A small sound classifier, trained from scratch: arch wavenet, trained on acted Russian speech (Dusha).
Rows from block 4, named by matrix and row number. Rows with one number belong to one channel. Each number is 128 + 32 x the weight over its row's rms, rounded and kept within 0 to 255. All counts start at 0. After the name is the row's rms in percent of the matrix's.
# filt: filter width-5 conv, dilation 16 (model.blocks.4.filt.weight, 384x384x5), inputs 156-181, a 5 kernel for each
# gate: gate width-5 conv, dilation 16 (model.blocks.4.gate.weight, 384x384x5), inputs 156-181, a 5 kernel for each
filt.167 096 [145 109 165 179 176 143  83  83 163  81 113 151  79 104 149 202 138 140 102 114  47 111 175 104 136  97 155  93 155 136 152 111 144  74 138 128 116 115 143 181  99 151 118 138 178 130 142 124 147 131  85  99 125 203 136 154  86 125 129 131 128 115  73 123 164 135 153 124 105 182 137  93  94 123  83 160 188  86 116  94 135  98 110 132 120  99 169 134 139 117 101 146  84 126 157 135 145 132 149  86  83 142 112  83 100 159 135  91 123 157 156 144 125 138 149 128 152 158 118 116 119 144 126  76 129  96  66 106 142 145]
gate.167 096 [125 163 139 164  80 111  87 135 108 153  48 150 155 151 148 144 144 139 138 129 121 117 115 128 111 139 168  57  84 104 120 127 169 190  86 162 137 173 134  71  52 202 149 184 151 170 129 151 104 151 110 175 121 130 177 122 125  82 135  98  90 178 132  56 105 132 125 140 150 222  97 114 128 149 118 197 141 168  83 103 150 164 136 115 112 112 124  82 103  92  72 219 151 155 146 150 151 136 141 161 167 187 117 121  94 125 103 117 148 126 125 144 129 113 110 150 136  78 215  98 143 148 131 102 125 142 118 110 123 102]
filt.168 104 [ 99 113 121  72 103 128 161 159 132 168 141 185 100 134 139 124 134 148  78 164 206 124 138 106  71 119  99 199 151 187  98 163 170 255 106 133 190 113 173 140 110 107 102  81 154  73 159 100 130 129  58 128 139 126 149 152 118  99 130 141 173 176 111 185 135 166 188 121 112 107 132 175 108 101 131 133 122  91 125 141 121  73 126 150  52 165 100 129 143 128 114 117 130 160 121 145 164 135 118 113 110 117 135  85  95 115 181 134  81 124 145 116 134 148 131 114 125  62 108  63  53 111 123 178 146 126 148  75 117 135]
gate.168 106 [109  62 142 129 105  32 115  81 163 122 112 110  63 157 139 102 129 153 124 178 218 152  95 130  96 132 115  97 159 134  73 188  50  99 109  64  92 149 149 113 167  81 115 157 149 157  98 162 151 125 137 141 158 131 114 108 174 160 129 153 126 100  43 105 112 147 122 140 147 136 162 146 116 121 153 153  88  93  81 108  80  64 154 132 143 161 153 149 149  94 167 154 141  72 192 106  34 126 158 158 150 139 166  59 181  65 162 149 183  70 155 113 162 124 109 145 133 127 125  91 177 121 159 136 153 110 178 129 130  94]
filt.169 100 [127 158  79 107 114 127 159 136 118  93 168 118  89 154 105 117 115 146 162  65 140 172 150 125 157 137  59 179  83 175 154  92  92  89 130 188 167 132 104 137 137 142  97 138 105 133 175 136 124  43  73  83 112 163 108 154 108 128  97 133 168 146 130 164 146 111 135  66 154  94 129 151 167 117 121 145  92 133  91 153 114 209 131 131 122 178 131 110 114  69 138 151  86  95 130 122 176 112  94 175 115  79 144 213  75 117  57 140 137  97  98 151 160 112  90  54 136 141 147  98  86 171 111 180 128  96 203 132 124 116]
gate.169 104 [ 94  96 107 123 140 125 137 169 160 131  79 104 122 130 129 101  86 104 143 136  72  97 173 162 129 100 110 119 119 140 180 150  97 148  96 129 139 174 104 162 137 133 100 139  98 134 113 109 159 152 142 124 127 112  96 107 125 166 114 125 103 104 125  47 172 131 119 132  96 163 184 160 106 200 115 121 167 117  97 154 167 116 177 177 132 160 153 130 109 105 183  92 125  66 159 118 148 111 138 159 118 135 123  70  95 152 154 184 117  70 150 113 122 122 193 139  52 149  99 143 143 179 120 107 151 125 112 184 170 122]
filt.170 101 [152 129 149 125 128  75 182 108 110 139 127 124 128 134 101 134 129 151 136 137 144 147 123 143  87 147 146 156 101  97 192 166 141 131 112 113  87  89 129 157 137 104 149 148 122  98 167 156  93 142  94  63 154 134  93  95 108 105  77  96 157 105 152 103 115  71 182 122 108 117  85  42 135 138 171 123 196 171 132 142 183 112 133 156 149 146  75 107 127  95  92 101 103 149 166  97 118 167 141 106 132 127 134 148 115  85  82 128 130 158 159 139 108 150 147 110  98 128 104 177 122 139 113 100 161 138  74 141 117 123]
gate.170 102 [ 66 121 112  92 188 177 129 134 113 140 139 124 156  55  88  75 113 115 169 117  94 114 106 120 166 163 110 174 144  91 152 141 157 132  59 158 184 135 160 115  62  90 102  71 103 143 145  92 114 193 114 116 135 126 158  86 185 123 150 128  96 160 128 120 134  58 156 117 149 115 120 128 135 157 167 115 152  77 139 133  81  44 163 137 166 116  96 168 143 126 121  86 124 161 136  91 103 125  74  87  87 109 105 139 117 107 136 127 140  96 127  74 136 156  67 150 164  95 163 137  93 156 151 111 125 138  98 146 170 126]
filt.171 099 [153 131 102 175 111  51  96 111 144 155 102 125 147 136 132 132 139 131 181 171 193 118 207  90 106 107  85 172 117 124 123 156 149 125 114 146 115 125 191 104 141 136 200 128 126 141 147 161 101 146 114 149  99 123 152 124 113 128 157  75 116  91  90 149 131 148 181 172 118 164 148 130 162 103 150 183 171  99  70 137 129 146 108 107  71  91  91 131 138 170 136  80 148 164 117  96 120 166 145 104 154 119 122 156 128 131 138 129 131 137 153 143  85 110 107 126 139  78  95 153  79 131 108 121 169  76 113 119 141  86]
gate.171 102 [165 151  99  94 145 150 162 104 148 149 117 114 134 130 140 131 136 135 126 187 125 109  95 130 192 104  97  76 125  81 117 189 138 122 104 104 147 113 210 100  85 121 127 184  94  79 169 142 163  97 114  99 133 155  99 125 105 152  82 194 139 112 114 125  92 149  81 139 149 128 170 146 115  99 143 134  94 125 121 125 106 128 163  85  98 145 104 154  86 132 149 122 161 134 113 137 124 149 150 176 166 105 152 119 161 105 140 132  88 150 145 164 173  70 113 111  88 166 119 100 145  60 207 126 145 137 128  93 187 119]
filt.172 099 [150 108 109  87 167 127  63 163 157 114 113 102  83 150 155  86 145 131 160 130  89 123 159  90 101 126 134 115 163 144 147 146 175 131 178 140 109 128 149 176  75 145 108 140 124 136 197 100 100  92  83 132 104 102 160 173  94 158 139 149 101 119 126 152 122  94 110  96 156 101  88 115  99 135  96  97 146 159 102 170 117 104 165 158 127  88 150 146 122 152  86 161 175  73 108 103  99 117 190  65  59 118 153 172 160 155 156 144 166 139 125 114 136 196 115 114 139 110 108 153 126 152  70 114 125 180 164  93  88  94]
gate.172 102 [121 140 115  73 165 126 103 105 156 165 169 178 111 107  96 154 159  98 155 108 130 145 116 141 159  93 130 128 123  89 182 158 149 160 134 178 121 107 120 154 163 150 134 101 123 127 163 146 134 139  71 167  45 118  72 125 222 159 204 109  91 118 103 121 125 118 151 138 130 141  99 190 193  36 110  99 121 118 182 165 123  61 125 165 154 137 141  85 160 187 103 140 146  98  88  88 108 137 132 168 135 111 153 130  74 126 144  79 126  78 129 146 134  90 120 143 133 175 130 125 116 126 139 108 156 118 148 113 112 178]
filt.173 097 [ 80 147 138 148  76 198 153 136 116 137  95 133 175 147  73  92 166 194 145 123  93 155  72  88 157 109  80 178 121 140 110  98 140 123  98 158 160 103 120  91  75 193 144 180 151 132 114 151 138 122 154 147 152  93 111 111  93 176 103 119 144 151  94 155 106 122 147 115 158  67  79 152 118 118 106 119 145 106 143 134 135 131 146 100  77  85 121 127 136  80  85 146  80 118 122 134  88 123 189 154 162 245 107  78 123 141 126  85 127 107 165 151 151 190 123 133 150 151 123 182 169 163 182 137  93 136 199 174 118 146]
gate.173 098 [142 168 161 117 150  96  62 120 143 130  45 109 128 120 119 125 119 190  62 168 122 129 105 138 153 138 115 181 127 145 104  71  86 155 165 181 139 169 100  74 138 159  58  91 154 134 167 146 161 135 115 113 175 129 156 137 126 108 164  80 138 132 155 146 115 179 114 118 153 154 117 182  69 167  61 123  92 126 126 126 139 116 153 130 142 129 175  62 128 128 125  81 133  73 110 169 109 142 116 220 105  54 110 122 142 145 154 160 119 174 157  78 106 136 153 124 116 125 124 114 164 132 106 162 134  89 130 131 172 105]
filt.174 103 [141 123  95 120 134 129 146 176 107 127 190 111 149 105 111  96 131 123 136 133  97  74 148 114 103 116 113  72 115 117 136 101 134 152 135 126 103 183 143  89 144 156  85 103 102 115 141 140 122 144 103  92  93 133 119 143 138 158 121 111 160 154  75 136  96  94 193 162 142 139 207 104 108  96 102 158 111 129  94 131 127 138 183 117 138 180  95 145  99 117 118 179 145 178  80 155 155 107 142 151 162 138 141 118 106 157 141 147  98 148 122 121 112 175 159 111 132 121  71 104 114 107 125 128  95 188  76 110 129 163]
gate.174 097 [117  86 194 118 180  92 120  73 156 133 151 146 186 129 173 142 160 148 198 132 203 132 137  72 120 155 167 115 155  69 151 153 124 108  96  92 117 160  87  66 158  86 142  97 120 145  70  95 106 151 139 181 124  94 158 115 145 176 115 114 153 154 155 192 175  85 105 164 190  66 157 156 114 181 108 147  96 170 120 124 129 182 111 182 173 131  49 146 122 136 128 120 180 137 116 120 108  70  95 103  65 183  99 104 110 110 138  94 107 139 164 183 108  68  53 180 132  92 121 156 106 110 152  99 136 155 101  95 123 161]
filt.175 103 [177 155 135 132 116 149 105 151 127 172 150 124 126 114 113 110 132  79 150 120  89 133 162 124 142 173 152 136  80 219 131 124 166 166 144 119 112 157 157 109 188 159 150  98 139 100 116 180 180 117 102 152 173 121 106 102 111  75 120 158 161 110 132 184 138 175  99  81 153  94 121 147 134  73 108 166 111 163 106 143  99 183 123 131  93 192 114 168 145 160 123 158 152 118 107 142 159 140 143 220 151 102 151 179 134  89 150 110 134 108 141 157 153 108  60  85 147 107 118 120 135 113 117 117  73 134 137 167  79 120]
gate.175 100 [ 66  65 140 107  43 118 137 136 191  53 137 112 110 104 172 165 140 140  69 139 173 106 110 124 101 120 127 120 129 149 155 109 123 103 152 153  94 127 160  77  78 124 170 139 118  99 171 103  81 136 168 158 152 107 116 122 116 156 187 105 145  95 209 131 142 172  84 155 161 122  70 138 143 105 119  94 197 113 138 111 104 115 165 138 146 100 100  99 109 122 110 120 115  33 119 109 167  70 146 118 160 127 172 103 129 184 113 164 158 145 128  92 198 145 112  95  72  99 129 169 195 122 149  97 154 119  87 126  53 112]
filt.176 102 [138  93 141  88 117 110 163 145 153 137 108 126 130 114 110 111 137  59 167 134 134 196 132 128 137 131 130 113 146 109 129  85 106 134 117 181 128 118 154 136  41 145 143 168 115 108 177 166 153 110 149  98 115 144 140 150 148  94  99  96 148 106 119 140 198 120 200  89 143 163  64 166 157 198  85  87 101 128 106 138  94 103  56 147 115 131  79 148 145 151 123 104 120 126  97 105 108 103 164 110  96 162 147 183  95 111 166 173 135 124 159 186 132  53 175  58 162 114 166  82  86 140 138 123 123 143 109 157  95 140]
gate.176 104 [ 80 130 148 167 103 126 120 146 137 147 153 108 145 142 137 117 128 108  94 149 143 130 112 119 136  57 121 175 140 100 150 149  70  80  99 143 148 193 124 183 118 110 107  88 118 177 112 154  97 125 144 103 101 112 147 133 149 111 146  93 130 115 180 122 138 103 100 147  75  54 116 159 117 125 126  87  84  91  76  92 156 142 135 169 105 100 152 137 114 103 101  84 128 125  90  90 112 109  65 111 125 115  76 125 140 146 123 132 171  76 182 148  75 112 157 150  82  98 134  94 196 114 122 121 160 130 130 164 190 153]
filt.177 099 [160 120 138 178 140 171 154 121  61 160 156 152 130 139 191 112 155  99  93 162 114 125 116 144 161  68 135  87 164  87  90 111  71 172  87 108 125 130 123  91 169 100  87 163 105 103 143 148 121 153  92 103  91 106  62  88 112  53 167 129 113  82 190 120  98 117  82 145 148 147 101 134  82 128 157 140 130 137 172  85 132 162  95 200 111 109 129 215 151 127 167 162 114 117 104 111 142 162  91  85 132 141 128 113 118 149 137 140 111  97  75 183 116 102 140 145 144 114 130  82 125 166 132 125 109 133 122 134  99 108]
gate.177 099 [149 145 171 129 125 126 133 206  92 124 152  75 109 124 140 145 132 167 134 117  81 174 138 148 157 114 145 121 140 127 116 145 131 142 135 139 128 140  83  87 136 159 185 142 176 136 112 131 124 154 117 161 118 166 156 145 126  58 119 153 151 170  83 146 136 177 163 131 150 151  97 186 170 104  70 157 151 154 165 121 144 184  84 116 126 125 137 229 112 132 121 146 153 108  90 114  79 117  98 198 179  76  95 133 110 137  86 104 129 165  88 176 136 118  72 148 127  67 130 167  95 111 184 179 116 137 157  99 191 138]
filt.178 098 [105 147 113 100 109 132  45 150 147 131 114 114 131 124 147 109 106 147  97 134  60  94 180 115  91  99 160 119 149 135 135 163 132 145 115 123 129 114  87 102 167 172 108  62 138 133 115 190 133 146 109 161  83 102 131 116 144 164 111 169 134 156 128  69 135  87 147 144 134 152 115 182  83 117 105 217 118 133  65 101 161 149 178 113 122  76 127  77  98 144 189 113 163 186 143 141 117 170 102  78 156 137 122  60 128 106 125 149 187 139 163 107 127 105 140 158 147 119  96 159 161 153 145 170 147 202 129 138 152 184]
gate.178 100 [149 122 100 105  86 110  91 126 127 114 154  96 130 127 108  92 133 155 181 217 155 110 149 174  79 141 180 172 128 177 143 119 124 187 108 113 125 132  83  82 107 155  96 139 117 162 185 124 133 140 106 110 148 117 201 102 125 130 106 106  97 132 157 153  96 168 191 136 150 141 132 130  76 186 132  86 151 182 129  83 142 146  95 143  84 141  86  88 153 126  98 154 168 105 113 172 134  87 140 141 130 124  59 128  96 178  67 104 158 138  92 212 118 134 121 133  70 211 158 145 114  95  62 177  95  97 101 105 127  92]
filt.179 100 [126 128 161 102 116 146  23 162 132 195 163 122  87 155 123 131 141 126 153 175 207 131 102 160 134 166 100 123  93 159  91 135  73  94  78 128 140 145 165 116  95 137 167 120 167 183 156 153 117  97 101 109  85  95  98 106 121 134 138 154 163 101 103  75 125 111  81 148 174 109 163 165 134 150 130 176 118 109  95 159 156 157 108 124 152 141 120 155  88  85 203 180 126 123 134  75  96 128  85 139 135 134 146 150  96 118 106 123 135  96 152 154 167 139  91 158  94  39 152 135  69 125 106 146 126 103 161 188  74 109]
gate.179 100 [112 161 115  95  71 111 218 103 162 202  57 164 117 108 141 120 185 166 114 134 133 153 134 146 126 143  96 149 184  91 108 112 129 100 118 126 118  84  88 197 159  89 175 106 146 170 138 112 176  53  80 186 163 109 168 139  83 128 118 130 195 112 169 129 139 141 112 154 145 108 150 147 155 125  62 114 141 118 158 117 102  96 107  96 165  61 164 124 118 196 108 152 144 202  86 102 172  95 115 122 112 141 109 145 147 123  99 146 106 185 143  74 185  75 135 187 118 142 146 163 113 143  80 132 106 116  94  65  76  95]
filt.180 100 [141 150 130 119 114  68 164 157  80 162 100 100 174 161  83 105 111 137 113 135 133 141 102 149  96 129 138  64 162 122 103 157 114 104 100 155  71 134 126 160 189 113 110 103  90 117 116 196 158 147 101 117 116 122 136 143 152  92 150 117 110 154 152  63 135 174 123  81 125  71 119 116 160 127 182 164 176 125  93 157  82 110  66 159  94 109  74 144  75 164 127 139 130 118 173 164 152 103 191 127  93 179 123 126 194 134 115 129 134 134  77 113 142 198 147 122 119 140  92 138  90 136 160  96 135 165 145 160  87 101]
gate.180 099 [106 109 127 108 187 107 146 133 136  95 210 109 123 101 110 172  63 118  65 146 133 123  83 132 137 137 166 100 186 118 107 180 129 111 142 130 171 205  82 143 117 141 155 142 153 126 118 177 106  87 104 102 107 216 143 163 123 147 129 125  73 114  73  99 144 121  97 125 152 122 127 143 152 137 103 175 204  94 104 152 158 137  98 104 117 168  73 104 114 107  58 139 117 165 119 109 126 146 169 198 113  74 176 129 133 117  89 144 126 160 167  90 155 161 109 159  36 178  84 124 164 163 142 149 118  32 107 133 121 151]
filt.181 096 [151 123 117 136 105 152 122 132 119 111 159 134 102 173 145 177 126 102 131 109 128 156  70 162 132  87 110 160 164 134 122 162  98 144  91  52 125 120 146 141  50 120  42 111 124 123 110 138 128 105  42  76 146 194 120 191  91 141 129 102 152 123 138 150 153 120  94 174 103 133 102 181 166 125 133 210 115  86 148  64 124  94 143 128 130  88 147 112 149 137 172 114 132  77 108 141  72 198 168 144  85 157 114  91 107 174 117 141 120 144 116 110 137  71  72 167 139 195 109 104 127 105 114 139 133 180 102 117 167 111]
gate.181 096 [153 117 110  73 163 143 120 137  56 136 162 162 107 129 117 110 115 119 145 147 169 107  29  99 129  18 192  75 152 161 124 102  55  79 156  59 159 100 165 121 101 166 117 209 110 122 187 145 118  97 100 157  79  66 110 123 122 110  67  86 141  99 134 128 160 130  93 169 142 135 109 108 171  62 199 102 109 122 150 133  95 157 111 151 129  93 154 160 136  68  93 109 114 140  97 127 106 106 127 126 181 158 140  85 129 146 118 152 112  79 111 113  85 124  70 127 133 147 107 106 124 174 130 122  85 113 105 135 182  85]
filt.182 101 [108 159  76 129 164  94 151 110 124 116  52 126 137 144 147 127 182 144 130 123 197 108 114 129  92 117  71 117 128 132 137  92  90 132 133 131 151 159  95 158 147 121 156 155 154 119 162  98 134 130 139 185 116  84 111 155  79 151 154  93 156 105 138 137 113 177 100 162 113 112 112 118  74 167 132 100 117 105 137 116 147 104 154  84 140 139 158  81 139 162 156 145 160 132 149 145  94 126  93 142 171  62 105 164 119 111 129 130 203  87 114 116 123 141 169  97 144  89 140 183 140 145 117 127 104 121 106 122 161 157]
gate.182 103 [107 128  89 153 196 121  91 151 103 117 112 131 115  87 115 138  96  81 107 164 123 143 133 134 132 121 144  82 129 114 120 192 111 143  65 138 127 102 172 137 149 203 155 164  96 185 135 157 126  87 150 149  16 155 116  94 154 171 115 122 118 139 142 151 103 115  72  93 160 132 134 121 142 123 106 123 150  87  83 175 114  84 169 139 140 123 117 130 113 128 103 151 104 137 130 109 187 104 142  64  68 167 150 103  77 113 123 181 142  96 155 142 130 141 119 106 149  43  99 142 105 131 115 110  97  90 163 221  60 170]
filt.183 103 [ 99  96  93 142 140  97  95 130 177 135 134 110  60 136 153  87 134 152 139 163 127 110 174  71  96 162 131 163 164 175 156  96 128 119 137 145 140 163 104 108 107 135  75 102 162 134  86  90 166 125  98  49 163  93 164  85  70 152 164  72 121 135 158 118 101 171  96 145 126  96 124 132 160 167 133  76 144 124 145 141 158 152 111 145 127 156 161 105 159 101 138 157 147  58  60  99 129 103  92 151 136 116 120 141 146 164 133 122 153 108  96 190 119  58 117 122  92 139 155 182 129 107 156 159  79 142 131 118 127 112]
gate.183 103 [126  91 114 172 145 171  78 102 115 116 185 127 112 112 116  99 120 145 103 113 170 133 207  85 116 122 131 116 132 128  56 103 115 155 115  81 135 107  34 129  88 100 127 122  95  87  71 114 112  95 161 133 115  68 133 107 100  63 181 159 146  76 115 124 113 165 185 146 135  86 183 127 105 160 151 116 110  72 179 118 167 149 125 123 121 112  86  99 117 136 142  92 154 175 179 175 172 176  93 110 112  35 117 119 136 121 235 105  69 164 151 139 115 115 107 161 151 140 103 105  78  95  91  81 130  99 110  74 191 132]
filt.184 099 [126 142 103 174 153 120 127 140 150 135 211   0 156 152 154 120 182  94 136 113 177  48 153 147  91 137 158 125 121 105 148 150 103  99 130 161 131 134 167 125 102 128 122 150  57  69 178 179 165  88 169  47 109 168 100 166 113  82 118 125 105 116 158 154 149  86 132 152 139 125 135  85 118 149 146 154 163  99 163 138 157 122 163  90 151  91 101  82 108 143 117 124 177 117 146 139 180  95 161 123 172 120 131 112  67 168 100 148  96 122 131 151  80 177 170 200  54 158 147 162 156 115 115 104 119 104 117 173 145 136]
gate.184 099 [114 140 209 130 143 108  86  92 192 155 104 104 133 181 123 153 115  60 169 122 148 121 105 106 129 119  83 216 193  85 150 153 116 102  83 157 159  88 108 129 182 138 170 112 166 105 133  59 163 126  96 207 175 109 116 115  54 142 167 118 103 151 119  75 120 158 115 141 122 149 158 128 143 131  70 133 140 168 185 100  89  85 161 144 161 115  93 134 153 133 149 105 117 174 105  92 159 156 117 102 128 163 142  97 172 102 143  65 163 157 134 158 152 125  96 138  97 131 136  62 134 134 121 100 147 132 169 133 142 157]
filt.185 100 [137  71 105 143 101  98 145 159 152 112  85 131 119 106 166 125 157 165 150 145 105  94 133 156 116 155 122  94 113  72 150 151 140 103 138 127 115 175  93 113 107  77 113 187 133 124 103  84  96 137 115 116  90 122  85 141 115 169 151 145  78 103 154 140 148 138 121 128 135  85 151 184 154 121 114 154 172 149 132 103 104 115 130 121 107 175 155  67 153 106 118 135 142 107  81 122 158  96  41  90 130 113 169 165 155 109 163 133 134  82  72 127  81 121 127 122 147 145 163  97 140  85  87 210 161 117  58 145 131 106]
gate.185 099 [ 98 167  95 135 146  96 103  95 103  88 107  90 104 147 146 172 152 167 132 144 160 134 113 135  98 148 136 123  99 153 110 179 127 106 105 162  92 161 110 181 171 113 183 169 118  98 109 114 140 185 150 112 174 157 144 137 104 107 128 121 165 162  74  60 125 173  66  71 161 158 164 143 115 121 132 163 138 132 132 149 120 180 101 161 170 139 167 102 139 138 154 187 161  93 109 151 155 164 156 142 145  81 169 134 149 101 158  89 120 169  67 158 117 132  87 134 190  72 120  75 117 106 102 105 142 137 161 132  90 134]
filt.186 100 [116 142 153 178 135  86  90 126 112 161 158 152 159 181 186  81 123 133  78  92 169 131 107 125  92 132 118  68 128 147 127 145 148 169 120 135 158  94 131 142 147 141 139 101 102  81 141 105  64 146 111 117  58 161 210 127 143  81 103  96 120 213 126 113 109 141 114 147 142  74 132 164 145 159 168 124 103 143 126 209  97 117  47 114 138 129 122 133 108  89 141 112 180 127 128 121 159 131 128  71 151 145 119 132 127 157 154 107 115 116 142  77 154 111 135 134 168 126 144 125 106  79 122 114 204 139 185 112 111 143]
gate.186 099 [134 122 139 102  94 117 174  90 178 157 109 132  92 100 123 155 154  82  70  95  93 130  99  93  90  96 105 135 129  98  64 151 102 158 139 106  95 114 123  52 161  60  59 108  60 111 121 112  87  71 106 125  98 134 157 124 151 136 157 155 113 145  99 133 104 102 189 161 125 151  89 104 101  96 107 204 114  72 169 152 113 150 162 105 145 107 116  89  92  88 169 125 151 163 144  95 115 124 145 159 103 141 112 142 153  92  85 133 111 123 153 100  44 176  91 130 101 135 135  88  59 188 185 106 132  94 137 113 125 135]
filt.187 102 [117 110 149 124 119 107 111 156 133 135 164 129  88 139 136  86 100 132 154 146 111 156 110 154 177 181 153 108 125 109 123 165 107 108 153  32  64  93 201 166 109 176 180 116  95  94 121 136  92 166 180 104 152 169 136 123 147 127 103 109 184 150 119 120 146 150 108 100 128 136 154 118 159 152 150 185 105 125 156 116 156 119 107 166 146  88 166 104 138 165 181  87  86 135  75 118 101 134 142 173 101  82 132  77  95  87 171 133 134 134 159  78  90 136 109  94  91 190  70  35 112 169 132 115 144 156 130 154  93 167]
gate.187 100 [126 174  70 127 160 147  81 159 124 115 115  68  97 100 172  83 178 139  96  94  73 127 165 117 195 111  58 113 127 157  92  57 137 142 150 126 147 136 102 123  92 149 126 150  98  36 146 152 176  85  82 117 166 151 117 133 142 147 133 135 157 119 116  78 132  97 117 124 151 136 147 117 131 129 165 129 146 125 136 111 112  85 171 113  87 141  94 131 110 124 143  73 151 109 177  93 141 106 142 103 150  71 141 139  80 134 118 174 152 128  91 117 150 106 148  80 105 103 143 143 103 122 127 149 152 113 154 169 122 127]
filt.188 099 [ 61  90 149 124 140 135 125 189  79 157 155  79 136 156 152 109 146 166 190 161 101 119 128 159 134 149 169  97 154 116  98 165 118 185 190  77 127 142 149 174 142 153 169 135 101 175 146 125 114 125 156 147 112 143 124 132 122 172 152 166 113 163 129  94 157  86 121 146  98 111 104 172 162 160 149  99 146 138 175 122  72 117  26  92 175 107  99 100 162  85  96 114  94 135 172  96 108 142 133 164 135  58  99 134 173 156 130 165 161 180 163  79  74 126 118 127 167 163 132 171 142 164  96 112 164 146 101 144 131 188]
gate.188 101 [ 99 142 156 148  75 118 172 151 136  55 144 119  98  99 138 191 130 123 205  82  99 151 147 212 103 131 142 113 145 173 204 124 167 105  74 159  85 143 152 196 195  78 126  74 129 105 136 111 124 107  99 148 162 130 114 148 197 152 154 130 119 167 133  59  49 147 154 107 182 108  57 151 114 135  84 172 182 108  89 107 114  84 100  52 135 150  88  53 117 169  94 134 167 146  44  84 102 129  57 114 147  75 112 131  99 153 169 160 112 140 127 117 147 144 159 145 107 114  99 150 118  93 135 108 127 118 112  94 109 135]
filt.189 101 [142 152 143  90 134 171 122 149 170  90  85 165 206 107 123 155 139 124 116  91 168  86 143 167 100 111 161 143 152 165 171 146  90 141  73 185 151 174  80 102 169 111 142 141 122 111  99 174 146 121 168 145 130 130 184 154 111 161 122 170  97  93 151  98 133  97 145  64  74 132 163 121 131 146 126 164  89 169 118 152 158 101  82 157 116 150  92 148  81 122 146 173 149 130 166 226 131 142 129 113 152 159 118 154 146 145 212 112 132 104 111 128 166 135 143 168  93 162 138  88 173 100 111 130 142 149 175 142 144 105]
gate.189 099 [117 120 138 142 118 117 165 135 125 177 110 119 101 122  74  90  93 106 103 146 172 117 128 130 151 196 102 131 125 137 147 129  29  97  64 180 122 114 139 116  64  57 134 101 134 154 128 147 127 150 120 122  71  43 123 115 112 147 144 127 155 136 117  95 187 160 134 116  53 128 163 144 140 131 151 192 112 118 142 114 154 150 130 151 139 206 106 124  94 163 119  75  98 125 161 183 125 123 133 169 146 104 108 157 152 131 177 173 148  80 140 124 127 121 194 121 127 141 160 104 122 129 122 131 166  87 186 182  62  93]
filt.190 104 [132 137 141 116 133 133  88 136 119 108  53 137 141 116 102 147 172 141 177 174 148  89 118 131 161 145 124 113 100 123 125 140 201  97 148  99 108 133  44 164 116 154 130 128 157 169 131  94 122 109 153  76 170 136 137 131 129 132 143 177 165 200 154 107 173  99 197  62 153 160 120 128 157 112 125 115 138 105 155  93 101 103 142 208 165 125 108 138 172  91 162 129 138 112 121 132  91 171 145 127  75 137  83 102  69 127 200 165 114  99 103 189 216 156 103 113 141 166 155  95 148 103  63 131 122 129 105  39 161  65]
gate.190 099 [128 149 166 122  85  89 189 192  60 145 119 142 172 141  70 108  41 147 137 121 205 123 148 139  81 170  83  69 101 128 125  77 100 167 161 134  90  75 143 128 118 125 131 186 111 126 140  94 130 112 169 155 175 166 146 129 201  68 183 131 197 112 125  94 128  86 122 122 124 137 126  66  71 150 166 183 134 133 178 137 132 165 114  99 133 133  67 208 103 114 121 133 155 122 112  71 171 129 142  81 111 125 210 122 179 135 117  94  87 137 195 128 133 173 128  58 135 150 102 127  90 111 158 147 121  77 150 141  92 150]
filt.191 098 [170 134 130 148 214 124  61 104 160 160 136 131 132 150 120 127 116 142 152 171  79 155  94 115 164 191 118  65 147 166 154  74  81 114 109 151 142  87 133 141 110  70 157 130  97 110 143 131 156 124 190 116  64  69 144 213  70 163 132 165 178 133  87 145 136 106 182  62  77 109 165 148 139  93 144  75 133 122 162 116  93 158 125 140 134 108 132 141 120 128 159 112  66 160 103 122 125 130 147  95 134 127 148 180 109 174 178 192  88 168 118  84 119 106 126  80 183  68 155 122 137 144 126 141 171 142 102  87 105 104]
gate.191 097 [194 114  90 112  76 128 183 164 166  93 107 147 154 104 128 164 119 158 147 120 132 138 126  85 127 142 158 151 110 187 115 116 128 149 149 100 132  96 108 170 128 124 132 221 124 132 131 101  91  94 151  98 177 166 120 134 135 105 154 148 146 164 225 100 120 123 120 110 133 123 122 226 145  74  83 133  98 131  84 166 137 143  66 150 144  90 144  88  81  77 119 126 167 176 133  85 154 137 131 141 103 130 140 143 131 130 108 102  92 154 133 135 102 134 127  96 114  80  85 146 178 146 192 165  71 101 126 113 170 109]
filt.192 099 [133 114 198 108  74 110 140 167 161 117 156 139 127  76  95 103 157 157 135 123 159 138 211 157 163 105 119 158 129 153 189  88 158 172 143 163  93 129 150  78 171 102  80 105 112  91 114 117 113 134 151 162 168 147 153 128 188 134 125 148 154  92  76 137 111  90  94 129 121 137 122 100 183 190 114 124 139 121  99 119  81 132 132 100  92 130 102  89 122 110 119 128 154 157 153  89 152 145 157 135  95  84 154 138 171 140 154  94 170 164 141 118 123 110  63 124 141 102  96 125 122 159  72 150 150  71 120 134 131  82]
gate.192 100 [139 186  99 100  90 109  96 129 177 139  44 171 160  71 147 171 157 150 125 143  66 107  96 175 109 124 195 133 132 149  74 108  80 117 131 219 112 106 163  91 107 107 100  79 154 193 116 127 109  97 197 102 124 102 115 159 176  97 116 104 175  86 117  90 150 143  84 114 116 140 100 100 159 140 146 199 142 134  92 167 126 113 116 140 111  91  78 123 162 128 135 135 181 157 114 153 109 188  90 107 148  74 146 158 143 120 171 135 140 128 105  85  94 138 140 128 162 140 124  68  85 146 106 175 127 153 157 129 128 158]
filt.193 099 [144 111 117 120 135 194 149 102 179 106 158 129 137 148 137 132 117 175 140 126  74 136 134  28  59  55 142 143 125 123 137 183 153  96 140 165 178 140 111 102 132 194 101 131 111 162 111 159 139 204  99 112 157 118 125 112 100 129  72 123 124 133 145 130 114  87 109 167 146 172 116 110  93 148 134 162  73 142  88 133 117 143  99 103 128  93 137 117 130 148 111 137 110 121  90 121 160 153 125 162 138 135 119  73 122  94 151 167 162 122 144 112 128 105 115 114 120 112 131 119 150 117 114  86 133 115 176 103 155 134]
gate.193 100 [147 167 220 179 134 142  74 128 102 167 158 141  75  96 155 158 155 139 135 183  79  93 122 143  99 132 107 122  99 120 124  94 184 116 102 117 120 138 131 117 150 163 140 161 112 125 123 186  92 129 158 160 137 136  66 171 114 111 149 135  62 214 102 182 112 175  68  70  87 117  85 161 173 175 119  98  83 168 160  68 104 145 177  96 148 141 138 112 128 130  66 161 126 112 108 210  78 105 118 112 142 122 158 139 116 128 167 136 137  64 176 164 138  79 141 125 171 105 134  63 160 184 181 145 201 136  60 107 138  78]